A small self-supervised image encoder, trained from scratch: soap at rate 0.0019, batches of 512.
Rows from block 3 of a small self-supervised image encoder, named by matrix and row number. Rows with one number within an expert belong to one neuron, the router's apart. Each number is 128 + 32 x the weight over its row's rms, rounded and kept within 0 to 255. All counts start at 0. Numbers have three digits each.
After each expert's rows are labels from the 100 images, of 14848, where the router gives the expert most weight on average: "strongest on" is what is common among them. Only what is clearly more common there than usual is listed. The data: microscope photos of single blood and bone marrow cells. In brackets: how many of the 100, against the usual share in percent.
# router: router (model.blocks.3.mlp.router.weight, 8x320, trained with AdamW), inputs 160-319
# up: expert up (model.blocks.3.mlp.up, 8x80x320), inputs 160-319
# down: expert down (model.blocks.3.mlp.down, 8x320x80, transposed), outputs 160-319

# expert 4
router.4:139142134157173162141166126228113104142148148103138090099103152105098154064150128140091097181117075122129152139178159111112126124111119162135164163123092147135133121153170114226178109173090112202131098118123199171115166105097152137175113162145122152132064097118117119102170108111151149140143109141123141128091218126171148053139176199161160133079115112196127088150111175051120144088072101096148132116085082106131134072077085152088137132123111176113146113099122095054127159101113098
up.0:102140134136160126178084147151014115071126108037178152113145082121187165136149169146147191143168145117078154117126073090110127057182115155128178079169163122124087102069106097150096100141099165136165116078126153107104135102097173121127141160115198171094162148117144119183166132087126058146112106173176133176114160136172190178104105187106170134143128131180186137121057116140135143084105167109132206151147130114144125058145142142074173124075093133140112136160174123064133149148079162
down.0:122167100114076077217105159149080092080172145185135104176129151173133104124126112084102099112153114161128148180087159174164156139136129171112148178126172129054124156121073150114147119140104133095085135103067070124130122184117164121181152164175122076143099117106103119135163093123130129075150101185164143094165129152126134197119097094139124137142175130186103129173105160116107104102150168114124104072072146120142074174180214084139125124085107171138091149122171125144085140082160165
up.1:127118140133127157103173100139154077163197108122180074110099086078107138141090125134131103067128121123175125156110160147120122138173127137081162163155119144165070080074158165171143128128131096169093126104092117155148103132125158161149139158119139134121142131127118118130145138102071185040137110110153151130079177165113136097126178141137143122112121129182111094109076151111124139154075144135104155097143134119136102059073092134117105165156138149131176106114148157121144121081075131
down.1:084179168064136173196187176157140128094094162126094080093099165110134122171182182159161133160176169115103194115145135072135145106130121095144126130089152132130114121141146110092098155194124047174107073108118127088169085106109164119083116121137130154108086137118103141092108106136139144139122125174091182099118127112116173101122128140060129163164134116080094118159112074129183118160130092149131100081142156136099152141148105107109110143129102122148088159194089115162132135144109127
up.2:100143174143117143157152138165119125111144141093105110077124081195182140085101090135140147074113096101147115077163137113141145112142169103091100149111138071130107132098119154089120110146094182129106139145103104151107181041122148122141128178113217137166157107099086046155109158125116095109094125134136123129131092171126143100075095170178130150096094165121123082113201177128084119106116082084064153073150153091111136071117159108098108139123146070113152131090174139153125077094145111
down.2:180159089145158124100133137157105127176145166119080147070170142071085089144153140085147107161140108134138126092149151106110142150067188124134089101076133113137077095121105168161141142136136121169123182153136183168157113058110108173151106112125156171126054158134044162173122143165131186113111115115113084110108170179155128133142108125107117134046119075098113103177161105067110153162107138117090116112137138115102142080116087154121101138111159133155136134130157116148137117153153137
up.3:162071173133165146119124108123155092217127150113100185164135162090109105117134148092139150114144109051127099125153091062121186122110147070147128176055174071124082136129159142007168118133127136108116122144160099098162035131144126119133063082150172095127067178135061111136103095098108110147125112160162114152116118082094159156107155101146200168192180136106157115147101120132143088058109160093079174102171118159175113138154168149199107160097102122142123134158165167134166141095111109
down.3:150125102103110144119170169122110098103125096087178134063185202167141119169131038059095124103141147097137108099099119123046145148090084042109164126145159173176152061134124147135104126090150143107073119137110127119111074132150087068198116131101103139116110074184126142132127068183138146114146088125102134086099135138126157107123111113155103115098117084145093089156126171107101152125142148141149161109159083127091111109164090099115147099111170151125126087127151165118132148099090071
up.4:146139141127165143172145150145120124137140135096116105150126097198160109163146150129144104179178099118068168095190194106166137135119137109155133143120162155158099148108144108090143080125146137137177113123104090129132119112135188113104154105113090108101180136104101113157111103132122139128110065073115091150109090139102110114106138125127125123139116170157162100136110117148115093117134137127184108084068150132137167136132103211138122100055112199112113142165100135096174078126224111
down.4:159133123140158182156130132184159153181152085162123155135085126156139159099100131132147129114091098135185129134155131096073105149024138173101159094196090137110147130146161110176102142150107092078135134115146093157135107089161113150154087131142109151123156144142081197163101151113127150134141148183087120090124053147224161120137099098165115146128147155126088092138102157127157129165167123113114180135116099156181117124129182065069180133137129131087108137147102100093113122206104148
strongest on: cell type: artefact (40 vs 9.8); cell type: blast (26 vs 6.1)

# expert 7
router.7:139102074141083084108127114105135120188123193076149174101147120204135126200065147077114157099161109212090156146107109095128124149083163092120140124163082168106155077150107134118149106095100157117087184111131181098105144235157102116138155114068221145115149101164146115097122164068106093123159155126126116085092066107125108126144133117152096125153141181125143120118138123175111098171133093147119101104063094100158103118115182172157137115085146121103121150115137138124078118082088135
up.0:157107095119148146130108096110081135131056117187095108158090113139143125095104148090140122135137183030094170118093113129130123094120103156112083129106133100158185178119144067146078092147174143111122090125108154152104107139123116147182126140152046136097181202113137127200118147099177129195082145100140091119169176063132105083052114123116144152138094134151126124161184166110149116170099103167162109108115105113080130155150173148177120126076092123102098137145112123101150158121100185
down.0:122126123104188149132118143154064144136152144125142141136128130193098146134109124126061128137154121134148113117115157100224142066070073123125132105105190176143127136148126151146114080181139140146107149163131174132099103128174118135112161109121120126146079160077099157134156087151166169172165101096098099087103144104199073147114067145131117084098109042127203155131111130092208062167167140159174108106131122146098142132113183106062178136158162078056143123103095192129124143102131137
up.1:123176156161093184205188150105098104103088123133107169099130089118162163125097160125183122159175112149084140114097108142095142142103057150169147197092087181103158127106137179117176168089071148120100069123116100169085074171137150127084089142087137145130086121095130136124141104154101112113126126191118106182080110130095074125179102119111095124122155110184156140143187153171148099145076107144110128081101140055101139083082129116148145110132110114082130182112085139132155158149132136
down.1:136158126109111118060163154134128121133127133180118103141118121096115092137131115151170123197116112143106093129140127131125130134172164169122080215079134076137128112120124115109168184086146158134133115082135150120125175093133167147128131120139139153122116146075177144099115097141135169100090138091128143142161136117132101061168159144147119172124122166139099089077150139138116126109130158178134091085127117193167145133123153044112164086158132136142114134117165100167124109185105126
up.2:161056113163150165168093116170129143147081111110123140087103090166051084187133116107140165182093152135156160154069130135125150184132122127108089115165125178120178129131073124140131138111153081137081180097135082122089108115099105109115188140147067192150139107092152150140060095118141136170125105125092151119166099098142150117080146103079105098145115122102112107159207142088073109092124144139102159136140149200088096085135129164170149129130130136129073123097098145089112092094145148
down.2:122105075164200091153103157087159146150120099163105125162163184113170155128156137131104129096154143085154082100111155137089107054148135132175157108160159105123082100100112140121179115136197091123153120175208155157166151126154124175115139111155079111158159151136144120135125141142134140123085163158197176186060175128105144155145115073100137164103165118091127106141085128104149133164110202137101140150078132187180095146170128158141170109099121160121123124127147069131074104189129132
up.3:127154104099160106105140151114148106102124110128126088083121142149160132068098107151150109168176085147109084154138152186176153128130176077090153083147123143113108159093169119138118145161166098087135114122117077153131145124065090136157155128170118089109132127121158041093094119113162102098047135092094105203090085102119151134061140126128162165141181097090118151154133102152151179127088089148050151094158163183118103127083142147119113210105141152143109149068136182102141102131096183
down.3:113114228139155127201113166122147134167090180201111135134194179075126089081121141132145127145127104112122100179134145095174137196174181125148112131157146081120127159174114118129142096082149094088117146114122126151136117122084153081143123117125145165083126205116123119161102082117138151150129091121117109175145128088133143100143124149102206145132134056125102106084090155136131094096150098111074117106073126127152100153087147099100102063177123097133138149143071152123126152167154178
up.4:168124102103206131145113096142143140123111132158126108110057167113103161080111079175164151129126180097135183131159135086104140108183045166099216176212095111156068128114143167119106160118143109131143091124135173122118117051159099112139100087103091118128101110098122119153142095140152113119126128164110152136071120113184099127151114185117072148119158152117103165072128176206097121119148118124123175101129103179144143173058139118156126138142133096187136163157109107131136158105118121
down.4:147111132141211086105178180160163069079177135157076116152156119124148165092160097101114124131196144133134123088145140122086068170113076112113130062157189091082160117115125137127112158100151114090134128094143182119116094129114170084146134133123169140110101134083118122115118085077164108081150121121159120112105142113147163164109056103076108169103126068132143142168093125096136140109103144124174188053145084128122157152119119142149078132149159179116120119155143142117078178145125145
strongest on: cell type: erythroblast (37 vs 14.3)

# expert 3
router.3:145135115119113062167104137113120095144130136160127084138093107099091112148142144133192141166122170125094103097047133126135156168082071139118137148096200134150150119125125142107121156118149125094167149116111082097156128120105120122165087087153126137160179153123081120141123109147132140171107141116123122146168121115124111151105094153163131103124178188082091144145132074112117112201139112161069139107128131195134094149192120091134109126154162164140094119123127122153173125232141152
up.0:113114150115127154167177100128127141170148113125170098145156067085126145169157105171165119138182121161051049059131126176145208153177089139118114115114138164105168129088144114107151176117147108104146088026103069114184127100090073182099155113122096028071073129143154138162104142147077137086113127142096103154091110178139137115096107149176146126180130149144150096103106117119166132147114152085139138138146071138164120099147137127092099113171076139201114173119171138150155164129124128
down.0:164111116131127158167140123120097116127181080087138104112099134082127100086135132082159204082121091139169119112129199133155149143176147177139098140159142179145109076135122112135171145124112120106186165139180189115138099116123139176157183147178150151204169125110119105155049118062117082148153112062129093073126145155083109112060178081122105110173095103116099139115139162105111173055149147158116101127122124127126090125066121149192060131097139106175120135145133086151097173168126154
up.1:165125099148108137198133091059161170156122152097128149138141056096130152133162169112187132156130139110123091108140097156117097037138093136195140056146084098182120119159120111077142138134117133135099121093101100069146137132114118173190119154086133129148124183136104141133084083155170155189151112189111210184081152094118163149145117144103101146113142189152120170181140081060149105123107075069109154195129112126137115115094160090150186131120091138153116122119098119097093120177148159
down.1:161139150122115107168166142191053103128165147156067121147150150148085118102152110126110170134116110113154116181084141150067102189189117155117146137134177130122115222148097183182105126158127103151179152113141115150108100152118173137103113165127126120069118132163153098104106106061110156136147218126114142109144132154077115160104114123131098102171090176132204102137139100082147131103089169114099085094130165092158083099099125193106166217188136138141176175139119126131085136079133129
up.2:102130123103065237086081156124203124148113111122131158139097105149123095159100114126090149121089144166082113215152109136154104145152176123138143170123083134120121131156154104092109121083112125125106147145119110144128141180100097093153199172098126102117107136078134163136155082081087170120099116098135196131128128061148142135160132118097105190160105099099149149088128090166123104108136090170127122153158144072154141152139122138125169095205115166097122135134103178133141134133143129
down.2:049126132076168076128093134084140137196134096169115092191130167165178107131135161095177193144161112143062164120079094151050067100185135075125099146115108184117102064113132151057108172153128159144110183171164102167147140152096132156128126167144131113085084147090167104156119125083167133122076127162162060132140145092095140127108160164123183097112134181161055137095120139089141111118153204089110130162155127117089119129152127177111074160137120119090115149119144144128096140126133140
up.3:102147100176080071074165151153157125123037163148090147152141160155164184101129100084125144083090080106090097083102150087116144150197163100154105191115128150156126142083096055109127114138112150122173174138188153105146142165160056147070120185123123112150097109101086077141132148126142116138084193149126130144111152143125161143125188157086140145149089098071081152111080142148114185139115108166106123123120189121122126118058172191102172117181144168069144106107149096122132147118142074
down.3:106124130108163149103132095174141154176152090179119153111093137111091141111190128101117167091164148085140067135141107149166124195115086118192098063169146115132111074128111088101170090104136116143078170153068149136155118141131111107137103028111139222123216101124125070096123191100123144142133130071147065160150100158139142178155081156164076127156087142169110072182130119120136087133100145154145117131120144074149135129135058068084181085101106150176140130119151102122149081098115175
up.4:117122130138106121125077122144157150160123188130081151160181091147095152165172074100140091114134161147110142153118112084126090193109075158080130135125132126147066177110108147152136099114129090128053170153100078139105128092094117113095156127165160155134097124206126156159125185066132188116176108167182154104169084101136073141079117140154116181136126084093128124136051096155182158086129070110120104138170106123091110118066158163142106082090094070124138068171109176094084131079124144
down.4:143083125070120118111147084114113158121106158157114156096088096111183121123153118149115159010148099131166185120189122118087102121175139084117128161074123154133123129162050185081118145141103173193185164147080095120159150109099059176162126120137140111114135181108144114134132157115080109129161103177143129038143133211179066088145182130130163120088110176159172136191102089195106116161174196159113093135159066109134079113133126130107091135058104125078101057154109143178121158127152136
strongest on: smear: peripheral blood (100 vs 16.2); cell type: platelet (76 vs 1.1)

# expert 5
router.5:127116120136125161095142116092158142163154142149132131109112170139144137101201152135182162104080181087100105187142134104154154085139087159165103141113106061173119112127144111135104108138094074170126135141160115119096088105168125120161125097118051139156098130138111095118112185137120147111132163151106130142179165140166156146111146158146089157123117110138180061140150137086146147080144149118147090096145148178079195103103133126137129128163146142140088084149185081161180146130156157
up.0:124156112066099197137158161108186054165171185164126132142097049123128113124136129080100102163154209129129117090090114111092165162118130094099150199172135122119102118121143087150134132174065148145126122121143107134092100138129183151106143167213150106101111184171128111128145099086170137091115168147179205107123115145179222133125149137137185116161117133127174083107125127105122159180144178172125139077171163160088181170160156117087118157155107109165084099114123095125106137135185088
down.0:120121159150160148136206069088106151132104133129155096112103095116104144117153115123167139133118129130120156079117187171100104137102086165109111135140157134143075099128149146099111180065195085147140119136139136105157144145098099140134132186110182171140130123097193170155102108146157096135140153085134085157143106069104082124169168089104096144117088107165129164165132109129188120172131114160112194152130125128182156146146095140142098119112129085141174222107168146106123111180129126
up.1:155112137069156182084105104129103182056106161081175141154154118130074171117131084137169162149094086121143129148114180118137112130164132142132089136136146150125195094135111176084144129109100139197134158083145117147122131165097115147112121115111112125068113156074040121117170100070089129132181075115128090149119056142126121165100117087062185187102214151082158122114188067015109140163066148177152057132184179163145094147121128141120123153141179085128124080106181087086148119102129148
down.1:147169195139161112148144122077097111122137094135103086180150194112163134141126167178078153103095156139131103143156119085134138088099133094184109150144129117176158140095131207165118121090128167110133119186148151064082123078136199157108121179172136130137088091129120172150083123135079163068147136155190127141157155176160138130160191163121078138161146138080099068104152091145163190132051113108136149157162140123086170137141177141116163160108092098087112156161105140116090156123129122
up.2:118088099138096095130092159076172101151170153140139080199159112123131097085163196155141134114056139072123133054093136097137096168085138056156157156146133107107111115166145113156147179088109177120168084150103091079130146078145145156132083178157176140146134087102122170160103141119072121083156152145139154143082122188147142111156142111080146137105131103178111110107097118135128169136087127161114105084112095133072147120159148161131144148116099062152136125113140149130108113163157101
down.2:151147123096090126108143108128110160143112168153157098111076218089131123148083114103135090165113153128085135158134148149134182124062090084133072122133100120139132108153133171149120107139154110166084121195097119107165141108071081095139175055106176150094128152073179084144118186133103091093165115142067137061191139115167154131090132131135077121112160165093096072105125113167053103144128086125078103150126154144163135202137156110032184147100185137132131120183076117175167114163104196
up.3:074120112160107104107123142132107120147087113097131128081112106107140115201124163077121090136127131161135141086116074101149162093108167104141172130122098111105149065126099203149135173141099153127108135085174096175144109128085130082121098146146149177143130092108125116176118123164095172112079139106098138090045164127125101117096147143074094182094106132126138061108136187099117136041122075076136132091132150176158129152178151129069088065108131127116168128141118080093190123158142132
down.3:131169122137189100184168121141122128136155109103098110141096128094176181095168167159152092130198095130082066093068086133178153141138087165129129099096119102080096074156079183110145118136163136189135113091068168169145055168187109146135175151092114219162109098117207119151143166181159116130120118125125118137155166198167125097054126071106114141112085138181170088137151131122160110125102115159071125115114134140042127116077150131130189125145143099113200130072144106141161115150173090
up.4:144114133121162119126118097144109174079137128105112149127162139090119158132099098088167111085142150161095156161101127126101127118107162164125110103058102142149133131109149057082139148163140093026111102159169161060158169147136101129123103124128132097091114090114145180114115139052100098125139143117085142118158169149100171133069141115106167174114150157137169092114121076125153162062091127108082127111112102117159121109151114102143094066141202099121163130139156129054149080122107093
down.4:112151057111098115127159168188159082113146089101144132111218097197111167162100099077115159124122162113137115111149109073115157123111209141133092134079127157099090109067139163077120114211127162092159127206136169151101162119177086163161124187123160146157090137155106164089135135112126106106144132147111136137076137084143124115061106133162145149102052105132146158092137137115196146102084106125153096084187119095117120115114123149091151131183177111140087165157148162106104048108146135
strongest on: cell type: artefact (84 vs 9.8)

# expert 2
router.2:158134166131155120121116094130119181093198117109155167083160172184165209175081111147084118121151190097126170125182143100138146039133153156119150103173113134089136115108145133104121140139118126111117115156134133156082054112146175141111177120105117084056148136112183178108112104152158164139145125177148127111098158154142143132160110162108150152104098132075135152124150163181122101120185094118161133194111127125145152126074135137147120103104101098121142099168150156111064151096098149
up.0:116125102133136128082174129173159118072165089153122136143121120113151119116142144101123089147165113096184190144104077137144115144103161129093186091229140106074071146149170111124132133122142060134084152097149120196146149103154121141140129113118131111157179085113103135053159113125135185103117116129142115105132111136122153105108127088086164096132112094111109171132176124135154094120109102080137119148159132084159110105112136162172098124150061143110158160143131096131110114129106156
down.0:155132113131141170185121142128073136163080145148060164123162103150147182106131198113138103131115137120130121120158086108138181113164115113124182137113097134197119152176127098166153131103130134098115199098100103069160120086144044135147120134140157089090044124127161159132104066067134151088140134161103090134144175106131119110122147235098131114149097151104132052097162176116157090126146140124194143112121042105189195166077138088080096150154131102207152174142126103143096158159172119
up.1:103141156101086107160146144105074110180105195096160133077156136118093176092162148119157163130117151192112091087123091095098122130168146121139165175171093175102108126139098072077146123125127091142173091102199119087097070111138131152141140126046051123168142133117117126138178169136135131133133118083116135101160082148124169106075129135082129131100127093108140194120139132089095071094162125155125116129050200135143140091184124139113129083070157120115111161123151074170100109117191174
down.1:097125184088135112158163168181169130170147156123076126119132132133131088111164108098117086180178131137147131084175176105133138169092151117155148108124128151124139129139091170137128206121125101158158149103107115104129154097189118108040155162119130155143165139089101100114102170122168112125162104131107159137112126142090090206085127136115167110141121084151075166109110179112104097191126129113151113101157091058157156084097124102179105127143109173123183198134142117153163118102112143
up.2:114167118145086125118114121124201095140165132130162115179164141070079112176132067159119111160133083157111191041177081116083095147094110120169197160130143089118187172134132130165210115087118179155154115142113135155141110166149184128125135096204111146114119093117178124096200126137149162123125084115122117119119113149127169148115120100122196171185152109134097116167062159111127112090137108090138119091206191159150125154086167140112095126113055203146123147172150117152090109098112106
down.2:161158146101096096118087171164181111134159165101104147057121130055120082146110187116165150087098187151163134075113122172119155101142083151094142109114087155066137126105121192102121141169106123157111111111123079088112143101106113101131143104173145142094113152113116140160121082101138103146125133170135139121106116143120133120135083114170079142108106135174068122151148099104142149097081072165117079164105113153141144086181124160167139183151169075119204138140136176196178121145072116
up.3:070092097141120103147073148113201131108131062077088104077105102144116105118149093139142085177115167134120119112114156185146073155147100131067147112161084137115051095190125083114161110086137122123121106162154183176064127144089079118142153140084130089166175113132155116109125163105184088151074107113142096155100126208056096131120093121143149114159127121107185095133187104140197046138132159104157140078119179161126115138082159096084030112140161110097143154140135175175128087137139128
down.3:083105121171105114188137163098190169123136139175124164102124099148164040209151091143145146171137115137097155118098111114132090107121086143157149108087158094153183113105109081116088197077116139177128093128091141146133133128164074097092125148058166153145080093136121094099111080139121114085162151146114104062110126182146122122055185164113156145121099153094147133111101129168083124162141113115100134142215103192135153129177149103146162103125138095163120174139117108107115151139050063
up.4:129066096108118137090133156120133104123131080085129106097122120128138150150111151164143127138111131172111103134124134132117150065139093142188113112101128165125093178098144093130106108144104133145101127122104160120137093107192134144163184095099171116129062141127117058096143147143091133151126134187128072079115137167113144138066128116107138144101110122114126159133089212099153158161112129183076152138082100177111112078147154184086101194108088174073150144146081096081145170102182183
down.4:170147140163159165169126101156201110163155148102152142115201127165158102055167116100136103178098078129102151176164129174089213131127113112094132111052156085116151096096145181126114116099165097147080126158091122121122113180123150167164092178126100106169139087156132103081137126197134128150206082148081114139132099128086149110145087147128159130089164094109132107149124114109125088084093160113122115046119075091121071124137100112163105082100172091179078173148139108119162148083123140
strongest on: cell type: segmented neutrophil (59 vs 20)

# expert 1
router.1:124104148086068161077115159113114118161135077121108187168198162155158126119125117112081100084116171138150155160137042191091109140128125113108093128127107120051174130165097094120193098136119104100096150130183142142160157123167110173092137147132159114161165131151128147087144145100113104105176159102077153101157096095089103118131129054141123096163153128129167138156127151127092138024130183159117110108141113069142116161123177123117143153054120093163166192092105143130091086126128142
up.0:142137072074177134134066147152096145101100131068082147107146111154127157121126113095101114171133120147173114101102155086169118098081110101176144122154102080225040160078097084117172149112151113130125110165112136147114154161142106078091199112031086073140099127126152092142097081098108183197096137141112159141143098145109171139104134146082155108165128170094117128123104179110108083154133150067124100152151152131127104182188136109113150112125124129136095197159130173110155123188131092
down.0:146153135107125095089071141107158013134112109162207137098097127110122085152144134141113137079100110159106089067106081223149174179133146166119172102083192114104123106135150147130137095124188154092041081130176071117168145102150156115160082170165119108093120128129090113066086049160134143137110158100098136069105106123079143102167127140094154186064119106089125071125150091106102115100117156111134136206124117155134093104115149123110188169096102135146128124099143136161123139165136142
up.1:105148111110168135060133113142079114151058130126142169117101122213112119102085034147144150163105093160149138133163123138111146113164071118093141121136059111139072159118161126164063141110122086134184101088147112111113098111104062081177120134143190091182154195104106120125106192155146113151160124124097143082121149124132113103069143147161119124099116136145167179126140192193158161125117101156157147085103165168169129190149101145151145086181144144107114079119162137135163129115106177
down.1:115123103140148084121117133135111157077128145122126126107068155117121127206136146164124121149093156096154095175161157150123157154131144134171118091136110125129158075123107135221110135069109124161089136095079154147107130173135160141060144073104134114199145140063120197093137136057081125109135145148121152110124082112055131134162090099136177113130148181166146109135091121128065103088116151125122146144105136103132140107127130162156113103187108143156120149114144173099163163114120146
up.2:162145062159146120179089164096131134164118118123099141133185064140087091169139107066168120040056171111140079086112125115142148118086150168077110131080163078181127146143088161115065149135128088143130136111098117137134147116117170164095153160118133152163083115147074137135100129166154133170089089166127067132123133161141121118129162104117081180160128168138097144148127120146101169138197110145105120088171151141139168166121172129148147142064140172145088162128137111113133081102134103
down.2:134149178111133144112152090129139163154160106073128119145117159120183067130134135171155156129163124123158122128169106093163178213085138077108099112086120133113131151097148108120085122177114099179161097147221122147138127097089149138107080151132180196114142204098147102168149136102161116129132160110103088140133152088152133149151134168091081088143135133033141119092163154148118158153094148164151123163118110119121162120148112145131105105173079118120142097120167108106110119157139151
up.3:117141126140162098191152154127083096156165157172140087106121093133150080176086120054183113136104111109135091069172164148147057127101149120102140152155153120054128102068081105136136147079145155100130058092161124177110124167113129123078130183088172122089154145157122127112118189094174118119119174114158095114150151092139065149113141072114151165074154149158132133119066123094189131154063125165161163118128127145130136085171129174098154124149155171129157116118119185119126154102105165
down.3:136090153141113177117110073160139114130124066100104105161108134131138118096115085171127134085106089145115143105157118132134097102152174100172138152161134114107111148106106126097143140109136130138176122101084156119214092186105118151080097119148176139120189121109138115136172178144175131205172092093116103139139128090106094068178144126085163096064167123126114125113151064107100102123117122147154104132153103091163128151116150186127209154164064099114044164097144116128154107171153101
up.4:150125129195119108059141166177125127117113167123107136114157145168160130133149126113117152104147143139134099157175123066146219152113114119137146096116096143097093159120166136183107141163098101145148064147123131154123098062106135141185188133162130162121151121083141058134196186132086120195178153160067106137201147115101138113127102134167106144116089157171107127142094125112141090140096152149186139075122085202173154125143108126162083112096143102156104127130107138135143166087116150
down.4:108113063129100083105151118142156100153108154151104093105159156142143153133133142142122173161136164096100126177170122145174146129196170138126123135138075182084160089147135108156177132154112098090153115063137102146163157105133148117150131123143115123142098149132126142143196161093106153113121136132101137057150135155188151128167072061132138169165128068096092146152163176134131115153079122156101109186088089092097124110204137118111181128119134134145168110084117121121190132161189120
strongest on: cell type: erythroblast (91 vs 14.3)

# expert 0
router.0:149091111114150122074100172089078107172119100134154216062114159148116152111084141164078091123123114138169151138159138191154126071170144094112128107157078105102124135124138162130166185129110150123129192104106173125103128139145190142119144128147160100122094127108196151059093129107142172093117127117124111120135157110133171084152142129109104126075134128149110169086147165116083137099187150112136146138139091044145112078118130119125191165159054116085153131117099103122117137041112106
up.0:133088178085134093179131118147179124132145169146133149077126111121085140144155199110131102096161113124137083108176123095135090131153187120139128089127118168154090059055107082068184115164158157090075141130128057084171119188058147186109105105107128156103100087147125142142159055165109099114092117112094161125094152160128145149164126160118124088174110111132174077152120154063127101113151136168140101154182106151132134178149099171097168125136139169100136123103101129134120113081129112
down.0:129117073138147163165168147113119125124142121135130099150113074107095145119120148163117125154125155126158090046116194124135113150138155097107121188162110136170151158146146146133153166123090115126120121148184132153177152070156173146109111071097187138156110143118104185086139151116103140083189127062127159094162135106108112109085078119141114120155202170173115128126101108202128148128134168129152120156129199193137135201103088136157118169134160130093174137168102153117178141108126137
up.1:179124078166124116168095175170164128153183115152123105136160066174144069098135199140046081096127152200116160104134137131077121089075154105074112137142174117142132168093150112156123177120142157145098164140154128173133129150066146110126116207131202114165086175131141107116121127117128149146098162137130159158110144114121168142149163129098054162120087141158101148112132138183164168169096119120070144158077128107173198121113115146156104113144085124071121140183177201111153103136160130
down.1:108135096119140172153108093157160096161127153091121188149132166119104092120084106129089136101135167104101128124099080129112134142168161125092174072169128132139132129082086130207079116169148120114096146105110154151138139052114131098133117169052071099094094114147198171092160127208090137102101091172140190139154126155108148148166140110155068127143167094212188106076109117078146121094155134105125130082130157176094097178078128091143140172177186066148057125082105130125091128124138115
up.2:108074105158111184122169121111178115180094070100138139161139106086128121134129118137155114158173118150169095171083130111150144114156200123088182116116086125121127174156110132142161183094180134103084138096108071127106162148166138095112140146114199152114070167187109135118144161125066192158026086128111114126078104133138165140135122079084119138116138140200109186117037121133114140125148132103162172109110166070116123156138135149132114157079100127139193145086135154093192140105085144
down.2:130163092172144137064100077172143102125126165126134173138146092131087102138049111106079193101125158121126073111147158103114072120147110144142103124128161157145139197103147157150123134122073115135150133098160150114162117083128168116153119141095134110119116146135139194114127106076154107159131125131194100095195102108096075055135123100133128109121108092136167171104082169098103169145123121120157132089092159138155111120163169113143131118181136098146161155204137146158100140198078170
up.3:106151143143105155075130090233134130151112152124192116139157176094115140089093127083121164124161114156108064127130093080127105159182110118108178154177084151110098113116146091091098123126132121177107128125127139155129088109117149130109117183120130121165144140112141113126151148085117185159203113121155159092146108149111175092134111127100163094162156139155155141178106142160108088103183107104134122157150165103109080182176199150148084110097087121115186134160169167101137104093095158
down.3:088126109152150147139137190102121136132103127127120121125115156106114136143098174127124185139137090135177122082121123104105109182163169159138076106099141150133195158152115171113105062089115144147117098095118084122202155092111171156181127155119073095047121171129176149143132194131081088168091062121153133153182100095070149120139166099137127115133081099063086115076092141140126117131121159138082131140056179135101155155131164104089124170152141106160154112109168134128137123095172153
up.4:097198105161132162118083113123146077149195056147143092136096112146129052118085122110084134151120149140123086143173131102137051155102149098152126147113173116133098115122117126126162157148141087129070111100176199124133142077185143132138109102144129114127210070106158125048125107182189134136088155135145093117127106127097116098138066162139119074200092067109105119138051116068116127165099073134141093122154099148086101152124153151132128125134107093173092137135117133122180147092095117
down.4:139115134118157097091181094189127120167081112107204125128136158166096139120165136206157043173127150086147151151128176147118154092071113170182141176156131093082135071113085228176131128133125132117111135143127098156111149128088073115086103161168154156126072128150067121111129201162184104169165135103156062096078090120126138138194072134138085156133149170088102149200120141177176137136104078135045168118139122115126139072119127143138104148151136092083121075137122119142121151130149129
strongest on: cell type: promyelocyte (31 vs 6.4)